A small image classifier, trained from scratch: 71.3 epochs.
Rows from expert 1 of block 7, named by matrix and row number. Rows with one number belong to one neuron. Each number is 500 + 50 x the weight over its row's rms, rounded and kept within 0 to 999. All counts start at 0. Numbers have three digits each. After the name is the row's rms in percent of the matrix's.
# gate: expert gate (model.blocks.7.mlp.gate, 16x192x384), inputs 128-191
# up: expert up (model.blocks.7.mlp.up, 16x192x384), inputs 128-191
# down: expert down (model.blocks.7.mlp.down, 16x384x192, transposed), outputs 128-191
gate.63 097:451575501522540456432351540530512603496447546515499459473491491431459567566456607513448536447493457507510442457443532511555591526568458550504434466430520494396490491544441570476546484496590495
gate.64 105:498462424515504598450498542428510488496481483530513527567435481545436600509432395520541514490533520468484529468563495465535481591508518560554526438508370502536471399466489479432481564420525482
gate.65 101:421447538514375415493596499524545506635522483471533428523476545513539500464525514533561553514512571544467492563421519428540465549430534443534479439484441451514439490422578526523480512484439460
gate.66 097:509515456487553594478461479566492556455606489412557476565538507489490535441491498487532501572470421524502468547510563484551493477566485494448507454557487449512482451549524564530532473417553424
gate.67 103:538576395446559535536480541551554570462545503474543462430524512447534454513533504544516484416521442515486457512443593499435470498565573510486543539505473504484503593492480445500410592453462462
gate.68 102:500530521520574408524535427445512506438474622472389466574539473586487524495527516537465557517459508463494532480526562538476445515391535538457502570457567467419500466404556509561590495538499599
gate.69 104:546486428533467580562501419429525480497531453476497489521606490540430430481588576480514549572429515495492528507435577550539477505576496538419505440424530497451509480527460409440463566479549508
gate.70 104:461495484519504476494512449479529518500495459575513516541503562496553520447514477396607526506441548524578488532437555459598468607515530442512474495546534566504456462454511483594469455470494598
gate.71 095:582565563568493430445489503515494443515516558457496520529462490441480526525441541524460556494527496484501607399523545479516540573510491574497493480485445581613462476498495583440478421497371483
gate.72 101:475429416471511367474505604469571490601468378497537479474490511468552501499548530558502526559508575448527644452494438498560504493433432468362545513464530507542525511502539541425482522589545480
gate.73 102:443542480481544529403468421542519481471448516512523459501519439478356563454620563406472472581439557439508540550526546520465460505524494538562553491522401559548535473572516524379550514577441482
gate.74 101:581489556476493500404497558515531410472490487549378512480528488491467554553515474487486400521525519557475480451492488514481488509539544461465385588473387501564581392517467567554512497523457668
gate.75 098:472546542464496421430467543459557445471491495489491498605487425518523508570494570446470503481534490384495443459476466461637462511551534566467506427510530535552433464409492458485508529563412469
gate.76 107:391538440504537469470501554586488419594460471504458469455406486503540477475503495585583518533534552481495546485599446450504417471512480551469563531528461475502527509532548476525446526596436521
gate.77 100:529513495466642515409487505496511544516605681495412535538557480462404470455518425429497479446463444464447518443493554424516467378467524594565548520474448515537533560412452528488386486530485590
gate.78 100:412535474434514444541455552586481598476534531476522453557508630470514454503539487584500512495402449489465503524559470600566497447571389471466532515470599423500509528531565486518466450493587495
gate.79 097:483528524469471509551550586479528537539448510380528530464512559604509459510415464500549575497460540459466535488469494462483484422510559592462461421542435530527496517508522425535508487526531526
gate.80 103:390521529395544515472525501554375583622564493493564468457505566434485524480486546538464517531526534480565480435645541561505378434531471560486529533470449526554412502446417474548539515528530511
gate.81 099:458425467501484489560542496551473554588452501373455541501592507499517481488580425524523489507501441502555612469514600470515519458476546499404583509473582412414549592587522456424536511515513478
gate.82 099:484429498542491427480459578469468522543545473459413378442467514560518541480470535526480539385577565503560578459468518455474426545452576551438562493483515409577477423522529564537494521460484563
gate.83 095:514594482516464479376499581474468464578507537469544435459457612563487518511530522498536582445457487530492436563432586413493492484508445512446536433446519497505490492507567492441507514548493507
gate.84 096:546454446470441372542409500394508559462512477503580520582606608527430548561487500511545456504539438559444533429481510480499398471522534533517461429522437461418477511521432446524433567497522527
gate.85 099:461514567487514499590578560464522460451598475547449481484407423511435439512608514498601516468411516532441401475466489363438435483511517535582488471500400473513492486399492523618552531579504506
gate.86 105:525567448527524508545510484521504457463501521465495487533505480581499508521527607457506536521444534472514500438581531418535540567554492427575463494531509460542446550498480451525474443519504547
gate.87 096:557457463574563466450499443406431589477481448500611538435506480488432480499505505501510496494453394569505402474494472549497459569533567541525432500520508503514535528566439481577533465546502452
gate.88 102:567553525541485551449483467480511506555497477513598595489537506568411586429505458482525503459475472487526520438459544486550549444471492466599496525518552509500528543468441574455489524489545588
gate.89 103:494590483506442530602473393558598519490450514507508467474467503481466442446536509441586518483456479566469454512530492495575444533525574487561535486495409435613450394572564576534501541501518508
gate.90 099:496539469497446501494581498482537611443490495378530538512516560454531523477585585526588488561491490521483487439475520570573657513521440402503593453498473370545558523456530493561474506518470541
gate.91 093:475403594567553483546498553521529530545401472496496539584510418540442507528484484464447475470480484525507467532534569530548543567523512546550482556536480453499448484529459584443519513418506526
gate.92 098:496489441436552521501518475515494507605521510464471481482590451486459501477457510510462401520544492492425460464499425439480507478557517547424526496415380456529490401538515516447494566471472553
gate.93 100:525496472446514545560438495444467509517451502511553503442486522517407595441538465509549457493541496414505512480440583492527496591529588523541436463477560414419430514500477495475470501447540567
gate.94 104:488454537539547415509555489569525543519453498488506483495434502489511454486448526565565530484489574532496451476470640508552501421502441461417508465408564405506517529467529497525528563386424510
gate.95 101:507400436580521539434531493476525413524539519451493533505493474437433399503448478513515558522511515483469359473478484453585431494499481519523427480455496538527585504472528548562550534422460469
gate.96 102:546490488578559430479508525468471461459513541449542478468617474451419424407459518468532468456503470334526520536539444536527522546551536424475478521402522486459483431472386448571524476471546632
gate.97 095:446416444511491507404440536575499597468500461443573497500518400476547500446454481539504506494446516418418492477527466470525471473490502556519510455542419495445486531526483405515570506457474444
gate.98 103:474482547419473443540531443539434510502535516511515510464547375451462569371532431592522470416432488563470509467513506493515503592457538485474509471504389526457418439524421513532539492473454565
gate.99 095:494563563431442452447515569458469549444499507504431539475456522480427472415508563490579499527428477520559537493523473383522455422528507401446409467523483594523478539439489519514483431564527485
gate.100 103:566445390587587488492505485448518438374532536531450554561473410451513520443427529548484448584581468454522466502532454566474428511579456558549476452544520529486557489512482572526517353548563514
gate.101 105:513457501523405509518429410515489477468518511430479565504487535532429475466606554466595462531414470480573537482603520430553495541438476500421519474453492487416403388511534513565544489556590518
gate.102 102:498432515491511527536525521523467499474557436535446443494485482585447449442594552532493492511484548467487584487410494506439453468528414507527418516533432533554525577499576439600528398542445591
gate.103 101:535419582455494518496503435532509507421520579471487566535489529632499491458434578496555441591559520488511498516485492522433456511468457485518436476564469555541576511487609539576524383465468431
gate.104 101:507600595528463504493430478550522454481494452454440531502549597484603441548585523484443563433453493406501509540407485407540503507454513562441466524481555518545445467470582480580522500480417422
gate.105 098:437531516552587539572480457498479517519450383545493469490490503528495431466462480424630460607489513491461518517448515493420446517537589487423460432483426575465435494488492460385575582441561423
gate.106 106:511564512545497480451544482557535397557581459399429481467460467506476502512537415569413507488472448429485471583562434523503512379464409505524518505592513558539614478477544480520498438415527475
gate.107 105:481478635474545479517529541529524477491471505438474457521528459493508512530543526544438517527508535480488502447513511500552598509457587533445531562427489511402520549496499486505421438502488523
gate.108 103:506447565481514540558476509482545508568377450502506494446545487377547511495430436597486412462454558612484525505438429431525473519412496461567451552414476543472438494476357441461502551468431516
gate.109 099:461452514484427424449621571499467572506477467495550494407491549461443563609529512489426474500470539551440437500522636555439513495399437458475561534420550497458480532537535481474531565481470548
gate.110 100:443477614492366539484498584543564503411492430503428502496501514547598520407509536494503540385478497499510431456524595456546542460468483499471473448505490582509442454499419497484457552501470529
gate.111 100:580565471461471493546469598476467419396563502450462585562505554569507550508486509465504489485499544424539504454487555594442546450568484456491422457444567472470490515473526533528538421530532522
gate.112 090:517549505494480465472509609458540590499508535515551443539573482472660580476461513437403467563621509491511513492520488529540507498494548450413478391414550536502492461512519485455492527528419521
gate.113 103:546544459562584533546441508511469476426525533510469497470475490521458526591532546575533474529442501460541564521607524532456506391361483491451468504473526467534576569535521634419474460491535432
gate.114 101:491462504561480543598457530520465541564447536493480486487558521559497502460489396541457490387501492383483451519537479459524462496530551471517604446525446579463498476516511462430455610451573538
gate.115 103:474571547513477466444463510504507505466478482496488563510493539515450565556553508457568460559553440459445541451516462452562446475538532431478434496514486544561479503523449483447499567442494535
gate.116 102:544487571541572565418456508494434456517432528413451607492585497431501583532459541462554596528491559523541458504513539503471493477483483491410486547497544415514504408502429453483491472465470474
gate.117 100:427427531445530510490489516576476471510555609498487561560521593495570522490505455491529439522529471525494528502500430479557497449532483474456482509442483552387500541449490465495454480496510459
gate.118 111:415417460432554483477488510592403488536499584536553579464613543405496515446483505483508488501479433535492492550474488515503443464516466487547565520413501492578445511532504526537468507519585480
gate.119 100:562463476443462519505531489487419568475563522492520457546575406458497503544503481518507488524522510534519508484503517537483545394506477463512459498470489544510542423464541595484540474576486550
gate.120 098:436486466456573497529616575470500415461524465413522490523504507473543513553602552412440501486532432489502535564497570469499535554499496483493520530557522544535458495495495468499499612511514552
gate.121 104:493483529457496500340560475510516489593535608492506488456412447498521445510405532504581500490515472487491519483551501434491519408521510432472488403534473456561454522536458512567500493467456514
gate.122 100:509541503537535493461489532505493532518493507444510521502541457525465549412499463443563528479476531420526490438451491534455585442464607517539565429494428519495437585510544545501477498497554406
gate.123 098:522454495474514447563544575515544433562500402449514477487522503541434505555514497442473484495519473467529551578591487490523536449405382424483502520497481482497523550432529616514565458523497479
gate.124 102:510462517457478487438467498488446545499498471559456457453418556613525497503531486501539508479560564462550597495455526416469427459485422559559488492464553486615447422419456491535536388527418511
gate.125 102:605432568475420525439512526501557410385495471426452481611451566526495518475466403536450554495512482448508530457500528550462458535492517503525483541517499494422428464527532479453493453543464549
gate.126 100:535466494532540487549553487548543476491502515436424447453495542489441500497524428519431485488405534520556468468480515540481446544480521523562454483560512479494578499559456498577467439458509456
gate.127 098:337544468486364543473508438431524471498514554513484574462425502501477496465417510541509441541573473498411513640400484552455501456484532535511522496486497566525521441414532500518524599467538448
up.63 097:458535423479486461518577427478558359522516468458474565499453445529494422520561490510502476440584459506449566588479470455532463473529496527465546468578450562546533491425582421457528542502454468
up.64 102:523493572532507541470599543500508483485531469494535494509478419497527542534524453568571544485489529471554568402517550510563544547409520554500478456593468547424526439476490428515437490430558458
up.65 102:533522476560548486504462528533620468450481443521449526499453489525411489539522489487563486514470489482504567475528417488545447454605486543519377549531459499472491473519398534479534488453536485
up.66 098:461515482513498443525443586504488522525497478549587445547533448439487537554556512486401416452473467535467470463530493486517550631602534552489546501450515469452476510611444414504491513464474538
up.67 106:410529518564476522466443425528533468548503548566474486614513431537485519485495474551468503468545500479554476376555482481497487397522466615471534519524483474576410402500428517399539455510540396
up.68 101:485448441526501469391471511513534569519542523438477512479471487505613528548543490517490580515545569473453487456566464473530447492501489517520530465487513473537475446462550530487564531505419578
up.69 101:512439545446530478526455455554477369542549521558478508522541608570512476468518377574528532359552529518593513553544513529484487459490597477491516424524520532453469491491457521473506494459409466
up.70 104:492535468473566523510570519417397411544573562450522584540491458556474493367540455402459518498535486481461536523518500456383475538546589553515514510497534473471495567510455517522575456490478557
up.71 094:612458537548509428420550465487432531483521527540586488558476555563491525455435531477555535521489557477559531440537438520473530470490483472530503488525463569593479456513548616464545359532494417
up.72 099:589389490541451510437532490537503479534449470488539489521498453407547434513544483483427504533417525584556507464519521518455489528350482504500562510562446384481470500453540503559585558413506546
up.73 102:529529606550475481553633516511512439485444467428513597507510527538511453465478470534480477461539516421571488427463510515522507513446548577521553560465624479485447582455478617435458511531456530
up.74 101:475440410531474528548430526501507452452492432566488480454490458445442468459513610459536484490481564559441424567386475423474505530497392550510525511523428406547576388524563531596481563420458491
up.75 099:427495524477540557491452503588550530556497495488469458440491573549437577443455404492494479469465458488514553475527397498471487538420499579494523423489447489491420496525497575451514526448467482
up.76 109:529550477471525527493447495554529469493443494527430479544370434445540468510559501551539593530512472520469526521556433482561465432482548502536479446546468490505459525461516538508532523529495561
up.77 100:498505438512528534486502489492468520618511551548488449439501337415473513454543452488534510538495538491466509483563525512567530482444577566481578634485544505556593601514517518459448457572590548
up.78 099:510527547620480546546538524420476471408532363585449450475571545499549592518555498534492560520467553539560431414477524444455538618505540495516543514517530572543515464519487539475422485493462511
up.79 095:490496470512516499449416494620542489510435477482471446553542498475482496598503489537480437520453472534462519537530539461416562491505521486440444506537550642549507504549585446506495528526458489
up.80 104:442456529498429527496530446439574487411507495597471528600478483461485540470424531538556459533456625546558489486549498446534501566496495432415550554457495465468528437479495530496517537512465483
up.81 097:512501415513542460471610526462483459414494443481660510545499466517505555521559524421443489570460546458497495534510430411588521523580593413414502505539483480530478450460597395484475454477471568
up.82 099:534563504518486392432485434427419474535492507508495577521428511556538475571447499558446451452516445463503496454510513425493531451472504484485519429464488452482533469490519515528471430422559451
up.83 096:435456452527504522610528458426514564440477557541491512550547444521463416506487446476499427568482564466449488471544412458498510488521579505605581493607477484570514472475444530474423533525556520
up.84 095:532538562536507505492500456478528452477517387547551436437482466386549431498497542462546426488499477516485456496484513488539559567501560570456476505558578457564556440507482488507556501526403468
up.85 100:477446586497564497487520517529540534503443433451490460510559503474538463555559502535449465519527434523540564492502515568528490502442483507453504508445561468525484606434453518476503468452496453
up.86 106:557459480447478435521504504553544470485534543461505453533422541485572405485573457481498551547507498505473504457499481512557471501513538490481502482480501497565608516500501532372468420502523550
up.87 096:458565571532405492412538468507449490566568497525615465561496427561484528495478538486543489491535495531442601491510468538525478569461540452552485483533482512521521558495471578456394460457593493
up.88 099:456486401467418459547455497505453620537505504530397529624488548497478488476553518518497493474504549506532488472603485486548537418511446490485502498504435530506435506564455506486425529503497530
up.89 105:464492493524548443470560500521455487488586523440517459484437460532411575458563503431552522402493476479474519433557539553471396492558551499508509439500469499533438504510569535452421484525581536
up.90 100:466495583588482487509525474526559460483495475506516541500541486549474492427473465553557477530455506451457497526533476528506527460484428531502526531553482419464390480537446526449470492473610494
up.91 094:506451454482559548567505537531474534490495480609466537537543469571452560496373469456461471546533537490481544551515485566483374357440535553448590524460482506462435549463526478500477473633548502
up.92 095:545488462422541521594444529549471583477562452517515510555577453450506521465423564515460459474489581499508423482490461538504381409579541546448501449514465550483541453540572505512490514571515465
up.93 098:507563654517553519456535456418442448490552450559445546472524548478497519444466602410494482473473502496523538435433513525472489536463559476484479504574427503509524549448419447603510467553541511
up.94 102:613439493509525442518443450473643482424530496494484550508493468506506526526474629560608482432498566526497506474472561487520485399380599491450373560451558499512434511500513509498508516378400490
up.95 103:505466466448461479481460570485568568597632504497542478534536416559571621446504439435451506490551558487542548508485502531458473574454449516531505533502481547555537452559567485500462534566551476
up.96 101:466531474465474506495446524496456404444470551548516578393476523526494540435477533474492487421487399504502426612484513448433525485557520495522499497499538443497523535463447515528425531503473463
up.97 099:469522533490530488572540552494516506508509522487493488576483550507472573530446526475565484516523517593494442502452474547527527556485486539490486518474411473580508422507468510451466500547530388
up.98 101:498504562480434423489496510493567585516497480457514508546465655498432494585482476464479493533502432510542526535499543537490485460404466525505507554505568470563530524545515491475462456418540531
up.99 097:456465485514479508512514505595529559480419556488498500467556445440505434570398483571495565518553553439405434477499453480473449534507505516488490525589476500459388507562456478454499386518530470
up.100 110:499425485491463548392453502576498539508556477458441532405474414430544499487503512510542481470454572510566485548499520477511486561382451518445442437523453488515512480509519464490532559497487457
up.101 105:654470506487465484541452433424444519500424505467456531478435542469522471481491504522425476561533411424486545556460443540526551467552533522349499404491529533493592518568606476536553397514567541
up.102 100:473567515531451548495400506490498532474534559477498528475545468552530492475488515489514568505475478439433585539463450418531472489506458534574496492554527507449542480462520458495462567542485374
up.103 101:491430478513540499501501494446553552452457504466444448509512450487484507533507467486517470511520527566459481403503508449533466446496587541477528509422440569518494448533410357501577510488565505
up.104 103:467488450475529508453494549504516472505610507518501560430544462510494506458537431543529414510526508510570448486481487438525465513594473543526395486586509448447421486502479514471509490491578532
up.105 099:432464474555459500486520465508559485561504490478550520471442580540544507459590509502617599508423481508517510529458510444521466488565561455489524578544493478435504445549559461530529458542434491
up.106 105:419521394455596557532495510515525492504586497515499545466481486440515489543557480531428501505503558489508574556536519458443476452513494545511528494529469426433546434587537571495530537442531473
up.107 109:524550460573510485588457482541546551499528465450486539480458583557603508510482609544514477537461426511523466456526499499580505517493506438515455395548597540447511540496446428475535560449469507
up.108 103:525494575479489472457467442497454543482498515590485435534491540522337497357453566546490453551441502514504453509530451422466540554526423496457525579529518441537407419462445539577480499524503533
up.109 097:560482512560451512485466493538573517531537429511425516515438425452543504520422564529543619500514572538613463538446517587538521551418568503550397517500487476470434470426471553485533499492450509
up.110 099:417512495353442427415522458496491532640486519515534456497473411393499578461459400412490483503445478529482528543473416500542415559546576648493468520557416493426527490494519432574453592521507492
up.111 099:474478563479475427479396505530488531607522520542487482545436593417475536530425555548589404358549517565624489505466466579489537436497503491492501498474569523412467467531579543440486571508461542
up.112 091:559540420512508499546518556356496435457517393458458566509534592504475478485475556557393474547582632539611441436552409485529502476475433447594630533349536533498495494417492506453507509514419560
up.113 100:481427505449427457536647486503477497479435507546441524419600606468506536446530501446478419396449438559481473547435458560485513575483508395481441479451441458536502443480449563444432600492490482
up.114 100:499561510537576411476534444564511453494465467539415495559415515481458565548409506518545530609420408572514567465506533552472521441471388487630434531432580547541498580462483573555567471457547461
up.115 101:462423584544455566583581531462553460510453467518432516475503496503486556519397401567430546487574550455470594514473502501541533570487539514456595528519527542476516504349488467551524576516524409
up.116 099:562482515478522600522569501376469567469510433513535499602560532477482450514580500497504470508481508543497554520487457563596518555534403445530441481459516419384456419580515466461478492580560478
up.117 098:464485529512446484392469499498476506494528518451547516499547461528513477559497489597549445376504421455528570514489587567548520430506459512462577459421534461467452593483454464462470543551574540
up.118 107:517441503557498547551449505552523484567508464558519530529354520538551516500475550565552509555571636541543540534476540521530451539531451484547524553490550541511450520487544376453481409493451534
up.119 099:446520412435560554450554560563469550601529514588539517396419443435497525524536526552541439442490491411465450505425490427423439450590530588439504499483329474580435451440489482521516531467425490
up.120 098:543490429512444479624498534480506560516462500464536476489421510537437510526539530505473523488467587472513547469499530525534484501412496524428557602550548509488475562471531463486534603462492609
up.121 101:476469529506516474487514484415524544465498531481539495513579534412553467462491594508561538584422575475520517517654466459594466478469544481456480488519464471505418520481480480575523548469560551
up.122 099:503479572491425456507522476469468498442637422459439526504504421549476422534524523509461519587413535487496523586497504559466505487478450486576472560426521559561523489406455487529590488612490591
up.123 099:594503462628593501450471552491482505429466525593597471452426511514535556566410504573451545480536533515538447569460428465516560574556505506473502443459554441532559469511527499547453522500506421
up.124 106:512530454464502450449496619491471448433463522412550508553569504492508503564604577569559532619493532446460473473520539483496482519503559626527582491527542563469470440501435486572526441473423465
up.125 100:492503542436442436513464518468522493523413508545613481454476585465443548513401556418509483437522576595440530538493435481388506538420475496527469545490419526484509536512539464466530537498532525
up.126 099:548451467527469526544434484335536470459493493511511504555494496531470548510436474494454536518538525490550512397433457475448507517559541494577522594555406465470634546401522552539444467453515501
up.127 103:451470430515489518487467404450498450480541578488431536560518569353511446504407547448565502583449529470492448574483501584456563565407501445526501527556568593502481396423529546602521487518505445
down.63 098:540499478556478489524492454490496499440443523469456519537608565469514505582413471532489437482503506447474489460477537461461473602423527435505530522534419470524461407509437573496468472527481452
down.64 101:478485429635568520501531448516421505482557512536460423522436471450458536536407550573520465536485529463570602510575520406442470539546594512464433495451533471480468504602517504592466500513482407
down.65 100:496418493453502456529555620474491527414513437546504497395520492479423547499578499486514547448436528632418517529448563413468457462567532514522538488465496415505501569457432533459477542542569476
down.66 099:535526572448576519503521472557502536434555502528499486527451479594540519469500459517465432463553490464651541493463525486565418490454476498549554552385547584452431526487541487475538483509544611
down.67 104:479577523440412578467559492534554560539422502529497547433505529462535495524499462547471545571532533493542474397576471508544462427475551589479597449500497456492420460505508497514444450451544472
down.68 100:475527520614487515507451430477489426537453606481494528503477410491491529563558512502525577476497497412448505474482592541443452620491501485513450498496550553504458520514478465460513542556506491
down.69 101:466560442544349490483498530476621575548463511456538502502446423580530533610510483585579502434411450461534496550524594578340441489447541468475518425509429557535417435432505519545543428471475460
down.70 103:518505489567508393518456494472471435502560550514512513482390547367555528484456484453529369501481497489522549571430538476492469567569533500444366484420508544536462513456488458546548528447525421
down.71 097:538509521504487552452501427416350554463565555522532564548546532474442397439480468541445492455447526541552550542487478512542462431474436581526449523508452544495537433562491451493545513574459428
down.72 102:477510610491459484532517468467503444518432380551550432458446531544499432575561458434426420417543576480552413412523377518506424504481535492517501621391421437496458562492507560457471401490608545
down.73 102:524488461496527418533407588542524453462543530425491496616578448500409539478462455511561381578538433437541456481527504512443432538503507567481457431507493520503444431406479435574607516456543477
down.74 102:356372541426482519496515488380507541454465468488486530514528508552553501508557554553499552478428525462464475475525498551588541416519531565528568444458519578527504517474523514542466407517393402
down.75 099:536525503474495535542506408472492438589503454510456527468517486434517516476584581576498443482449436486555474508482542555409499493580333455486500530468475490570378554611555543572528457431452432
down.76 105:467505472473600519436478518491545513518492477550437517474460440502544481509524487493408449521528492487593543443506482526527480535443495495371491477515471633516474601459513516411551498529458556
down.77 101:487491467558468447515526459444479449536472541577515471511442418534483553415453481598555505471478425575552510506497535543484461575404389478481561537482575540517531528479513579483563383499541496
down.78 100:573442414512526581513422506470532505495512477477540504481534430404510457478462503459537524533515524542490530509523464468378549479502492461472489542537551482485386463573477441512513535502513423
down.79 097:526539520471484532472517501454456475586465498478452526522467452522472467360476534539445533520418444494493483613616512502478580547508453514458541547584595501487499506517515411482459574402467555
down.80 102:427498505415462587457402576564509514468513500446468532429521541455505485498445455503529463513554504497473418573577473465502499491590487494498454507480501431614446497474478464487476377504496494
down.81 097:446476552561504493421476400520536461473501472447576574466596520477478504522469432462425423525628518514553471578429467524482599501522437520414551496430548530449515465519524540509462537452516454
down.82 099:607492456465559477518461511514476497471413474534556568547560558442512449487430507480419571552539424537490463411555506549458529545495524489547456477493431496463485607445509456416625407567534588
down.83 096:579468561427503518437488522545461482446508559470467470530618560457674505369445451468448353519624452566539449462556466484435437560497470482466575492439537481470534501498493547507539463322552615
down.84 093:486457462489470483474490480545503509476523521583517474428495430439491490458474476484471489549517461496533442517593531543540591524588528460550572513513489531474511540456517542510467448518432462
down.85 099:433491462533495430491525518475509516431595497544517536502487587481523442423558596453427545491529543475511421592525570420520526464488481594496537572556475506506472422480572521462491447523428431
down.86 106:451485464492525544515464508494477558520593509588531464474484482437457507547476533477453449447432583583514508528470429538541473460604518539474469463521432501432531552509595602612518556543429485
down.87 097:466494531600586517483517432617462381499475620532554514451487558516502499486424530519500444534498489411511521488562542544483429571575543467541486620453463451611457428513476468410464474493494463
down.88 102:491442424438522530420517467462510478446449446475499544528562527454501490526489487460494444477507439511445431568523443542559478551421397502585458446499496501543459524632459506502548542450412462
down.89 102:493591451511460572526464451498583531531475472524447441515490440548523438519521457547524521455459457556491535438545535540424527527491561481505473555527615571483422532512520547534457486457589526
down.90 101:480482474426544486391533586463483477403605545548538461504538568503445395395454407566467479461482564561475512539591463468456530530547532515485513518477497515520459487444527539486448534466456530
down.91 097:410512417604421568479495496482486565495504494540432528570413479447481475512518503505475549417494435461507529479454511492448498543468463476491556607577560554516513505526455479460498587395514481
down.92 096:462468422439466531493520451446497521531539452600498512617395416605511488564529560514568611540471524509552616438531461506560518446474543467528483404581530477526616464456448573522469495495546567
down.93 099:538486514478525488539574575465401516511586531556571432389455505500433514480598526456520421572481513471436467475582535549467508446557448515480465537543529452478502548450550489492528457461521533
down.94 100:488545470545414541479494483555638487474524459455464567507444510520524449503524562536522577550462537502489543471437623489468513386466463480547452453563530551421456457546501475466527452571495475
down.95 100:401498430544493654469435450510592471491540603520497539549594561488505553576472538494547534519456541524619521476575431455557437551548611551527473357531527515552563534495494539509455470474473483
down.96 100:553561536425582321573498519525409519547506428490519468463445566498463594499478522511518528498508471490573594477539550499521510493545508579455495408480414515516521519540507557429512479464418445
down.97 099:570520515480521543522476554484519527569499441487595549523497425413469496516378547511552512513536413485549441491506434595561485476410498476493439482435453463544499492574598475379555448492444496
down.98 101:481548601583557504447527589408524460534543612404522553485633587529460450457507511493457429379489497476534455516428491518455572417460497511523432560465442570411504461481550493412453502570481430
down.99 098:493522621464412453493520552423617524443506512523441488565520476536584574500419535573499480497468551492450511590450540503448515503478449489499561453503503523469534504530434454459419464472446523
down.100 110:468457533465452509466463469455487414496517510505455473493492556556522549486516488482529484542535443523479565474448447503630598524369527508454417497531380485475541487480532561497473438526553466
down.101 106:484517519487466481474474471557523537456499527580421436506494411437503545489557528499522534513495550471481372472428428536586415446527488541512512444590428428495610508511484544499572473526470509
down.102 101:492516532554439398486499533419494574591502534477515541460506548469420558506497457524518488502450455455502501548510480479431558488530502591483573538455388455482446508591380423449644606487555430
down.103 101:468475488469402458463433550460493419529536431536528571494516477579496566497553517485440333533496493472492509523431571482700443588340423533456445479486486475486492474542511465552482411539515537
down.104 102:608492460473561552414494552548482503403540430483487563427477502406521435489388494488568546486557554479547595492508559460505572450559565569421508439478488580507466550474594494484491502442470459
down.105 097:422423448595445456509418463562582420507601533515440438516518497549433489476496533487556490545320504487523536557467469489474436473538559472630487479489522389527530517446446454578418459613477471
down.106 104:444580532473500553579535481456510447513503371554393506502494535563579483385556505523528474515545496465486513478510497442501550451462476419557512534425483535506442525525429502478620528474576543
down.107 108:482502580510441558491491525615506469569476508476469535531495465504533491551569521454528607528562562523496537593562527500410467517449432486431509532564512477447448543474493472441467534461424519
down.108 101:469465559561483537525544428414527486566397531438622460516513500508546488456517573420583522406465547481513432439441502525472487456533562561501541559485504469527516507497545512445479440427522487
down.109 098:525526463428447468437526500477494565522439555531536464456467513491503419436535498537602547454537541523527456486561558525470460555550494456485440427621521481413427417498587442503420483465510476
down.110 101:567495507496456440524477544462531415586481488525462516567446558508519556493421522504450489569515488443520443564530457487510506470611533444527555454510556527511438527479545498567460467482537521
down.111 099:578483491445492466554579429548474391631472518478504480447435592466485510616505519424528519521414464547480558421444481597451494522418521452515491545482460518552472537475505478538513456567504487
down.112 092:465552460519508483456440428430469502389492531507499477464572477484518470558464465487521392581537409540382488510451509510467410497489581536512493602439541549605524547453601495480420513500553486
down.113 102:523474487512501457518459454495493532502493538534497512444522505484488489521499466456472593524537476591445521479574440565555455444533531467452513504458466380517516534435479582522436594455530491
down.114 099:538512537404496571476519557615464549553508564555568569392550570426412470524458504531436445509504370500530445435465440572565493535492469462510480537515535490533561462506454367436502423468533511
down.115 101:492543545511582526507549470484428606487423498407477573529374497431539422453474601488505523511407491456473515561445517512446552490517534582534539437491438426510599447578378449521560566617594485
down.116 101:554475470509463594527536525441489510423502452522450514462522519483495446538550558530475517400546462503479543525578503454424495456433353457429495511642515607506431429509462524505541559477501532
down.117 097:443527475548532456447442537465441515526601564450476505454452555543439453485458479468386497563418470528442507541462498562394586525575514574490475511550443514526509531578549535444469544571426598
down.118 107:484447535526487458599567406510506504470522579473416570464541493509510515421393534565612438449426474469492541541539536502535490516513512448509511576526481473546518455528438490486518445449508432
down.119 100:460476510481377487566571509559492488490570397580392555529451538542460470477464511504496432550468442520445519465549556448518545434539430472533546390573492538566498588586510555530566468474511493
down.120 099:531363490525449463559509490463382500490495497463508507584544478449471499565425407477445548445525495450447564605488518523475571579421590415553587668478475541555412482525475575462516513611401514
down.121 102:537444476516422537472523501497474505521433494435529474383502464469570619524497497434544566558454422506492490548462448434438483503474521517455466462525561507602512557488450539617485560493479466
down.122 098:423499492521601541559462576500486496508514517466527447435538515546557419357479453464478479428504458491477527435488520473545455575437496464535458466518494497479526505598567516489571460486541478
down.123 097:507585550514472507508480511541518552436452530476510498551455442511501480488535554473545529473527428566482476552532519535412487502490542498519580492551469477473501515528457471428525482490519507
down.124 105:486513413581487554394487487511518551557505491449540414551487465515481488541588462529556543472457584549453479498493481452363405467437439570463483514514510552459487555482461449528440502545414560
down.125 101:493507509492450458573521529505530516562370493507533456543472520505512585604497439456566516501474520456460452464438506504462454397408581498562597507546457454466522604507507511466471453561500524
down.126 100:493468506547472536415472401466443461483534541487504474457526474554510464487434480518451469493467469556411537510460513433522499503555436519601519567433463505497608461528464523440508501531454532
down.127 102:535433516547541584492575478503474515618422459488552496447539488471543527501497468497467487490590416528509487523497455527540521467505526500463514468493562505524564501481474453495472559508569528